python train.py --cutout=0.25 --patch_size=[4, 4] --label_smoothing=0.1 --muon_scale="original" --momentum=0.98 --nesterov=true --batch_size=128 --lr_schedule="cosine" --warmup_steps=1080
Rows from block 3, named by matrix and row number. Rows with one number belong to one neuron. Each number is 500 + 40 x the weight over the matrix's rms, rounded and kept within 0 to 999. All counts start at 0. Numbers have three digits each.
# fc1: MLP up (model.blocks.3.mlp.fc1.weight, 1024x256), inputs 172-214
# fc2: MLP down (model.blocks.3.mlp.fc2.weight, 256x1024, transposed), outputs 172-214
fc1.820:492500500463540500500475528500493479549500533500500500490500500456440520500402437437500500500500500500582425500500515407512500500
fc2.820:448500500454488487500500616482500427500500476500500564411495500421500551500466500500500418500574515500547465399500500476500500582
fc1.821:500587427500500519500539500351500500502500501500510440599540500516470454500501408542516430500524506638461458466500482557500581500
fc2.821:500407500547500415500546467500500517492534574500427500505474565500500398500615478500507500515500500500528500500500500500581494404
fc1.822:500500438599500464479500500500433537500424485502604500495554600609500519557510500500500420500522500500458508500500575515500544500
fc2.822:500420500500571623500500463500573500500562500500500569500500404500500500441520444500500500500500500491500500500500500502500514500
fc1.823:500584449567575524500500500500472500440500500500500514449466500506503473500475473471491500500559500561500445478562608429500500500
fc2.823:496414632500500435500500457500534552500461554500390468511522551516500500500614493500502500500435518514556544436500500500500515492
fc1.824:500500500500444500472500480471500478511500500500492496522500500532530500513526500500500452500455500525479500480500516502500545500
fc2.824:518500500475512479500491500500475500481532500500546523500500452500527500544500552493522480516518500500480500493457463471521473455
fc1.825:500500500477500606500500500479534500500500540461500500451528534500442450488500476500500500500506500555396479500492556499554488500
fc2.825:500500500512534494580545460500539500533519535500500380500553500504500461500500500483592500500472479514500534552500500500500500500
fc1.826:465550602540500500459584500485527340500500515541601413694437563562562500531500500620350500500446520469500500392470500500570500529
fc2.826:421521605500500500522318500580510475532577411500513541619639500491538406604471500435500500592500579500507500607557500500500500500
fc1.827:498525452500601500500492436533500500443500500500542503500500500538500500446500500500500500500500500500500484500500447500375572495
fc2.827:515560500500465535500500500500500520571491500506461500500451500500574500457530500500500500500558535448500513500500500547500500493
fc1.828:509490569500500500493500500500435497500472500482488570500470527500476598480500607500500500500500407519500500500500500502500585500
fc2.828:457500433470500500500529500500500471500404503547466540425477500487453428500567500451500500462470523500597397500553500415533436500
fc1.829:453500488500495500500469536500500430500514500500500464500500494500465502500500500508461500500468500444452500500556493500500500500
fc2.829:522468500500500500500500500500494539520500544500500500500500430525555445429529500448521462465509500522396500500480500505500547413
fc1.830:430529446500444442557500500500575500408500522500487462500436491500483500500500500500500488500480500500468500568394500500527507500
fc2.830:581444500459614533471500500500500516402500589616500508511500500611500527488477500500500430500573465516492500500524541546554500533
fc1.831:500500500500515500500479500500500502500500500481500531500500500500500500500500514500500500500487500500537500500500500500482500500
fc2.831:500500529500526500500500500500500500508500500500500500536500500500500500517500500528525500500500547488500506478500492500500500500
fc1.832:526588500435500500500500500577487500500500500500539437553469461500564565500500500500555500508511500500500500500515500542500505430
fc2.832:473500544479500500500498458500500500500500500437443500461480500500450515531435513500425524520505500500500500500503446500454500552
fc1.833:522480453500500609500500500482585440517500545500473500472500613500464500501500588506451500365514500562666420500519500500505594473
fc2.833:500500597500500569484505490515500410462356546598500597500411539664459443500500500459363522500401468456404395500500581376500340500
fc1.834:500500557500517500546462459500500500525565460500484585505511500500500500500463500461551487500500500451544500564551500516503602452
fc2.834:500545500466457500577500500514500500475490500510500500452522459500534525500526500500500556427453519465500482526444446500527436500
fc1.835:484497500500500500466521531500500483500489500505525514500438521500489500500470500473514500500511493488500500522500467500511500500
fc2.835:533500500500500500512500500508481469505500513500500485500500491519475500484483500500500500500500500500522525480500500500501501495
fc1.836:500462526517500452483543500532511500555535490484466500500500500491498500563500500500500500476560500500500500500549500500500462533
fc2.836:522500536556534527500500500475500500585433501500500500500500537500500500500525497481478540486531553500498500500500500500500489500
fc1.837:510500500382500500472529484558475484500500624412498419555500500500471420500421500459503570472587393500441605500500523500509546500
fc2.837:436620500500501618454585511474500591500613500500500536518454384500445500564500508577500555506500500431410500500488456446500402306
fc1.838:500500500403500516500500552500469528500500479493404503523500505383500500516568466407500410500555500500500500545425500488500430474
fc2.838:500500500484500479525500499504500500500476529474500500500500476500500500560456443464500500500500457522602376500459495559511478458
fc1.839:500500500500500500599500500460500500500500515407579500500430465500500563593490500500471486500472451500529500502500543500396500541
fc2.839:437474500537431500500500485501500500573578500500500500360544572481535500459500439463500538500500500500500500480500500459500494552
fc1.840:500503500562478500547500500542500500500515500563500500500446500509500476500491500500479500500500500417500500500488500486500500500
fc2.840:500500500500498500500500500500425521500500489500500494500517457500511500500500456539500500500500486500500500500500500539500500500
fc1.841:418500556500500500519500500500500500500500567500500583500564448552500575568593500500505500500500500500500500500462500500500545624
fc2.841:576500500500500500500500500500500513525559500500442485500540547500500500510500500500517500500500500539549426500512472500500500500
fc1.842:561500500500500500495500428429536500500500500500500500546500500536518500488493537500500500527500500465500465454563517500458459552
fc2.842:465500500500500536573500500537500454602500474481500500482500500523500419556520500500500442527500500500500500500486500500479545487
fc1.843:503500500511538471453520500521500500516500500510525500456500478500486453500513500500500500500520500500512451500491494500499500500
fc2.843:500500500500500500500500500500486500512519500480500483500500481500489500509500478500500507546500476500518500500478500482500500515
fc1.844:500514500494500500547500558552500535545507435564512500583500501500500477492466500500500500500500500500503500565500500500500500534
fc2.844:500500470500552500463500540500500500500500500429560544465500512500429515527503500500495513515526500460500500575500484500468481454
fc1.845:500500500543406500586500500500451450500516425500519559500500500500544486500478491500500500452427500468500535525500548500492499528
fc2.845:500500471500500415500466461471500500471554500500467544473500523500495500484500500500427500465513500516500500531500500500459536523
fc1.846:558529500521466589413475500500573500508537500379582524529500418496500512480500500500465547500543500457486500500500457527500500500
fc2.846:378543526340500500506500477469500548440500500576419615562500500500544632459561500500500500500500584589500579516500500523483518500
fc1.847:500500500393500500586476500500574500572500556458552500519500531480500500500404432463500500445448500474532500500523500500394500534
fc2.847:575500456500500462444546500516418492500500500500500532424500500587517500500563549500500500500500500556500383504497611495500459500
fc1.848:500476500421500533500491500479516528500449500489463500500519523524429500403500466438452368500528451526500509557451500505500543500
fc2.848:585481500438500500500581470500539552517512515532487500593500402500500595581500532400532550469475500515439426555468510501500432517
fc1.849:678500500500534534500500500456486500500500620426435500441398532617531450528459511500415382451485500505537500519505573581465500456
fc2.849:523558500471463459500453500460500500366526500500454500500500500500450500474475500462547500500470468500452507618374500500559453500
fc1.850:518483501500500545395500500500514434500463500500531500503424500532544500574466578552500482500474500500500500500407431500500500500
fc2.850:500500500455517465500500500433497500500512524500589500500500470500500500500500490448500526465500500538554500491500467500541500500
fc1.851:452500438500500500500549534472483539500612500500476436500500500500500567500500500500500500510504455500507500536500500545518500519
fc2.851:500500500462500473500500500571500500500500500500501500500500500500500500500500500564500500500500515500500500470527529500542500503
fc1.852:500500500512500463508439500445500504500500500433481456519553549500500500500449576500500500498500498500576500453500475510429558500
fc2.852:500472482442523500500445487565500500467462488489500522500500500545546500565419481500500521500500573500492500491500500500500500500
fc1.853:535535509500497500500500500500500438414503496520417503548394389500483577500548585500606500494455500398500514500500500500500536529
fc2.853:500479357500482500500500538504500500500500566500500500500500517477500500555410467444505495446512451500529500500500500359489539617
fc1.854:475497540500500477569500500459543451473500554490500517484483432488500500500518483436500325500564547500549514623500431415500473500
fc2.854:406500546500500500465526481490500473500590555500500488500500515530500510500500500500500500500500563500551484500500566500500580500
fc1.855:462470520500525500436500452639524643500500539578500388500500530388510450479500443553521567500506500500500500509500500500567500500
fc2.855:500505500500508500500454500454530551633500501500512503500590408500530500564531500500500500500428487386500500500360500478500500487
fc1.856:493500500500500513500500500484511500500500426500500500547500500534500500500500500519484465500452500467534500500539514500545500500
fc2.856:500466500500500500500452500500500500526534500500572500500500500500460500500454500500500500500523500500424500502500500500500484500
fc1.857:500535479542500580474500500479500500500496500482500502476500491543500500500500500524527446506500451561488439512469549424500500554
fc2.857:500531500500592441500500631500500500500500500476500505506429434500457500531500533500438500440500476539463500500492500500500500413
fc1.858:500500516500478500500500535499465500500554517503503500481473500500500500500500500500504500514500500500520500521500494500500500484
fc2.858:524500500488500500483500518500500500503477518500494500423500488500500500504534500500500544500500567499500500500466492500557500500
fc1.859:531533559500476500500500545495399500500500500531395508537520500500401569490439500429415500500500500415489482483500459500541558500
fc2.859:521520533500500514500593478500500535490500426457500500438503500588541496404500500522518500500523500429521437439472500500500500609
fc1.860:500500500582500500500442500500580500534500428500474500500500525500503500500500500567500500500497500500500500500500500545501500500
fc2.860:500473511500532500564500500512500478500500500500546523454500505513500500500500452568500500500500500500478533500500500499500500486
fc1.861:578500527500552439496450500500500500602602489500425465544500475583500553500461500500502500406518500509500500594518500466573500500
fc2.861:500443539545534500554554500500536500500500530500500500515593500500559403575500435444498661513500500591500620500563574502458500500
fc1.862:522500523448500495509500500472473500431561600500444569500500500512500500500500500464500524500504500500519500500500500538500500500
fc2.862:500515483488493500500535500592500500556500500517500500523549500500500500528559500588500500515500500500456524500500500500549500500
fc1.863:474461500517500621448500500430454500500500469500500500524455500500527500500571532500500500500531500525500500557500519451485458492
fc2.863:500500526500500500500500466521520500500500500450500500525500514497470500529500521537500535500465518500512550500464500500500500500
fc1.864:434537500413500500580500500500520431500552515500508500500402499500501490500500501512500417551630400500500500475500647526501489533
fc2.864:562560500500522500500500500430520500427512395456500445572515580409500500502500539576565462500415520500600464500600500500487500424
fc1.865:500541500394500582500500503500500645500469413500583500500586493478500507500625449500500500500500507502500500472500500540500500500
fc2.865:507500500532500500500500500521500498500500500500500500592500500500557500498440500500500500500556500500455500500551516500500500500
fc1.866:500500500500500500542570500443500593520500407432500500500500500497500520454570499500436500455439507528494500440557500395460500459
fc2.866:500500500495500461500500500500579500500500500500591500500454500500536497500500500500526500500500500489500500452496500500548581500
fc1.867:509500532637544594500521500584478500500433500542471500500393430500507485549492500554601427400500479528481500500500500424500543332
fc2.867:508465627553455408478500422446524500499500500500512500540537500443500435430487500500533500500500516475500424500539500500500619514
fc1.868:495496500500500435488466579474419498489339500500500500375500500576331470541500500543500556450483500500500500466500500486480575500
fc2.868:398500530500591500486423500545482591414553500482500500388409500500558524500567500500537371500500500500627500488546500452500500500
fc1.869:528500426609500415500500498500521594523500466435500442619414352500500656500548436462596465500445535570565609508452517422428655500
fc2.869:500424500427500500500543580416489500427500500530485500531488439500500500500436555454494510500509445551500524543464500500634508543
fc1.870:486518513500500563500500500500473500500469500467500468500498500511500499464485500500524500500535500464500543500541500500554500525
fc2.870:500500500467500500521500456500510500507500500535500500500433500472500500521500500500466492480500470470500500500522500496444500500
fc1.871:500500534500565500432514479500543500537503364533500549500500500504500500506500500500500500500500500500500500500452493471454437500
fc2.871:500479427578500496482500462500473500500500500528500468500563496548500500502534500535418511524483604477528483530465500520500500485
fc1.872:642554559455500500579550440500456450585409531500639523498486461449500549497500500500404458408645459500517500635314514500460500500
fc2.872:539487412500431607521501586392500451500544500500500500483579262434500459500415489513500453500463500451449608436563440654612561353
fc1.873:500531500568478500500500566432500585500500540492384510500495511538500500500500560500455547456500388447491523500518544452441540500
fc2.873:610473518453581500506485572500550500500500411500531472444500500500472496500500415462500500500500500500500500500469500500473448500
fc1.874:472484500500500500454539506541500500500500500503500500500500500500500500500520545531500500500500500500500544500500448500528500500
fc2.874:475500500500500500500483500500472458500500500435469500479500500446500500489500500500500500500479500500500500444500500500500498500
fc1.875:537500537570433500485500500501551500500524500468500500500425508634500436452528500541464509500500500494500500563500500500439588452
fc2.875:479500577436451553500547453478525500497442537449500500500500500500499621602565529500556579500513377537489500496493439531500553513
fc1.876:545500557515500500500498500500500481529500582500500500500500500577536379522500500500487500500536500537500500500500411500582485482
fc2.876:500500471500500500500500528500514500552636551440514500466419500585500454500500500500468500500567500500469500500500500487500500526
fc1.877:536533500500532500481458508467500500517535500500501547500500500500500502442463500522475500500500471500474530500500580500468455500
fc2.877:484479492500503515500549490500500476532500500500500493529500470500500514475500500508514500545524529493500532500525500500471500515
fc1.878:402500500500500445523500500500500500512500500500553500454500500500500500382500500470449418500475500436498417505500500487500500495
fc2.878:469500500500500482500500570500500500425639485500555500553529449500500535573429500498500557562500466544500500429593500500523546461
fc1.879:620644555500535500460500546500415500500500500442449515428500468522500491500538479500393500500391570499464479500506535500500520464
fc2.879:501504500500598486463500500500500500500602483500509570467415500500523500567546416504577546500500500528500502500540500500500454500
fc1.880:500500500500500500500500432545502500544500500492546465500500500537419511560500447529500459500500500600569472500500467500508500500
fc2.880:500455453500500500500442454480481483528548536561500500500582412497500576500500500500435500500500500447500500500500500458467480459
fc1.881:500500500500500479500577511541500500500500500500500500395542500500555549500404500500440500500500444372500500500500500500500600576
fc2.881:500500380447500500461500500472500500583500418500500500500500500500500478527557500545500500500500500500500502500500589500476500500
fc1.882:500500500491478500517500500500500500522500500500500500503500500500500540500500500500500521500500527497500500500453500500522500500
fc2.882:520500500519478500533500500500500479500500512513500505441500500500500480458511500500500474500500500512533500500489502500497500500
fc1.883:500500500476438533500448492500500523500500500500500500544500500500515502500500500534541500500549500500480500455496481500500500500
fc2.883:500466500500503473519500540500536500500519500517500509448500500517500500494490500500475500500500500455500500506500500513533500455
fc1.884:500500500475593559500428522465502500398500492500500637516446533547498511591524421500500500500500500516558500538533595500500475573
fc2.884:500495569500460500494573480544459439399545426500404486560405500500545500581500470590500500471445500548489500500500442500500500485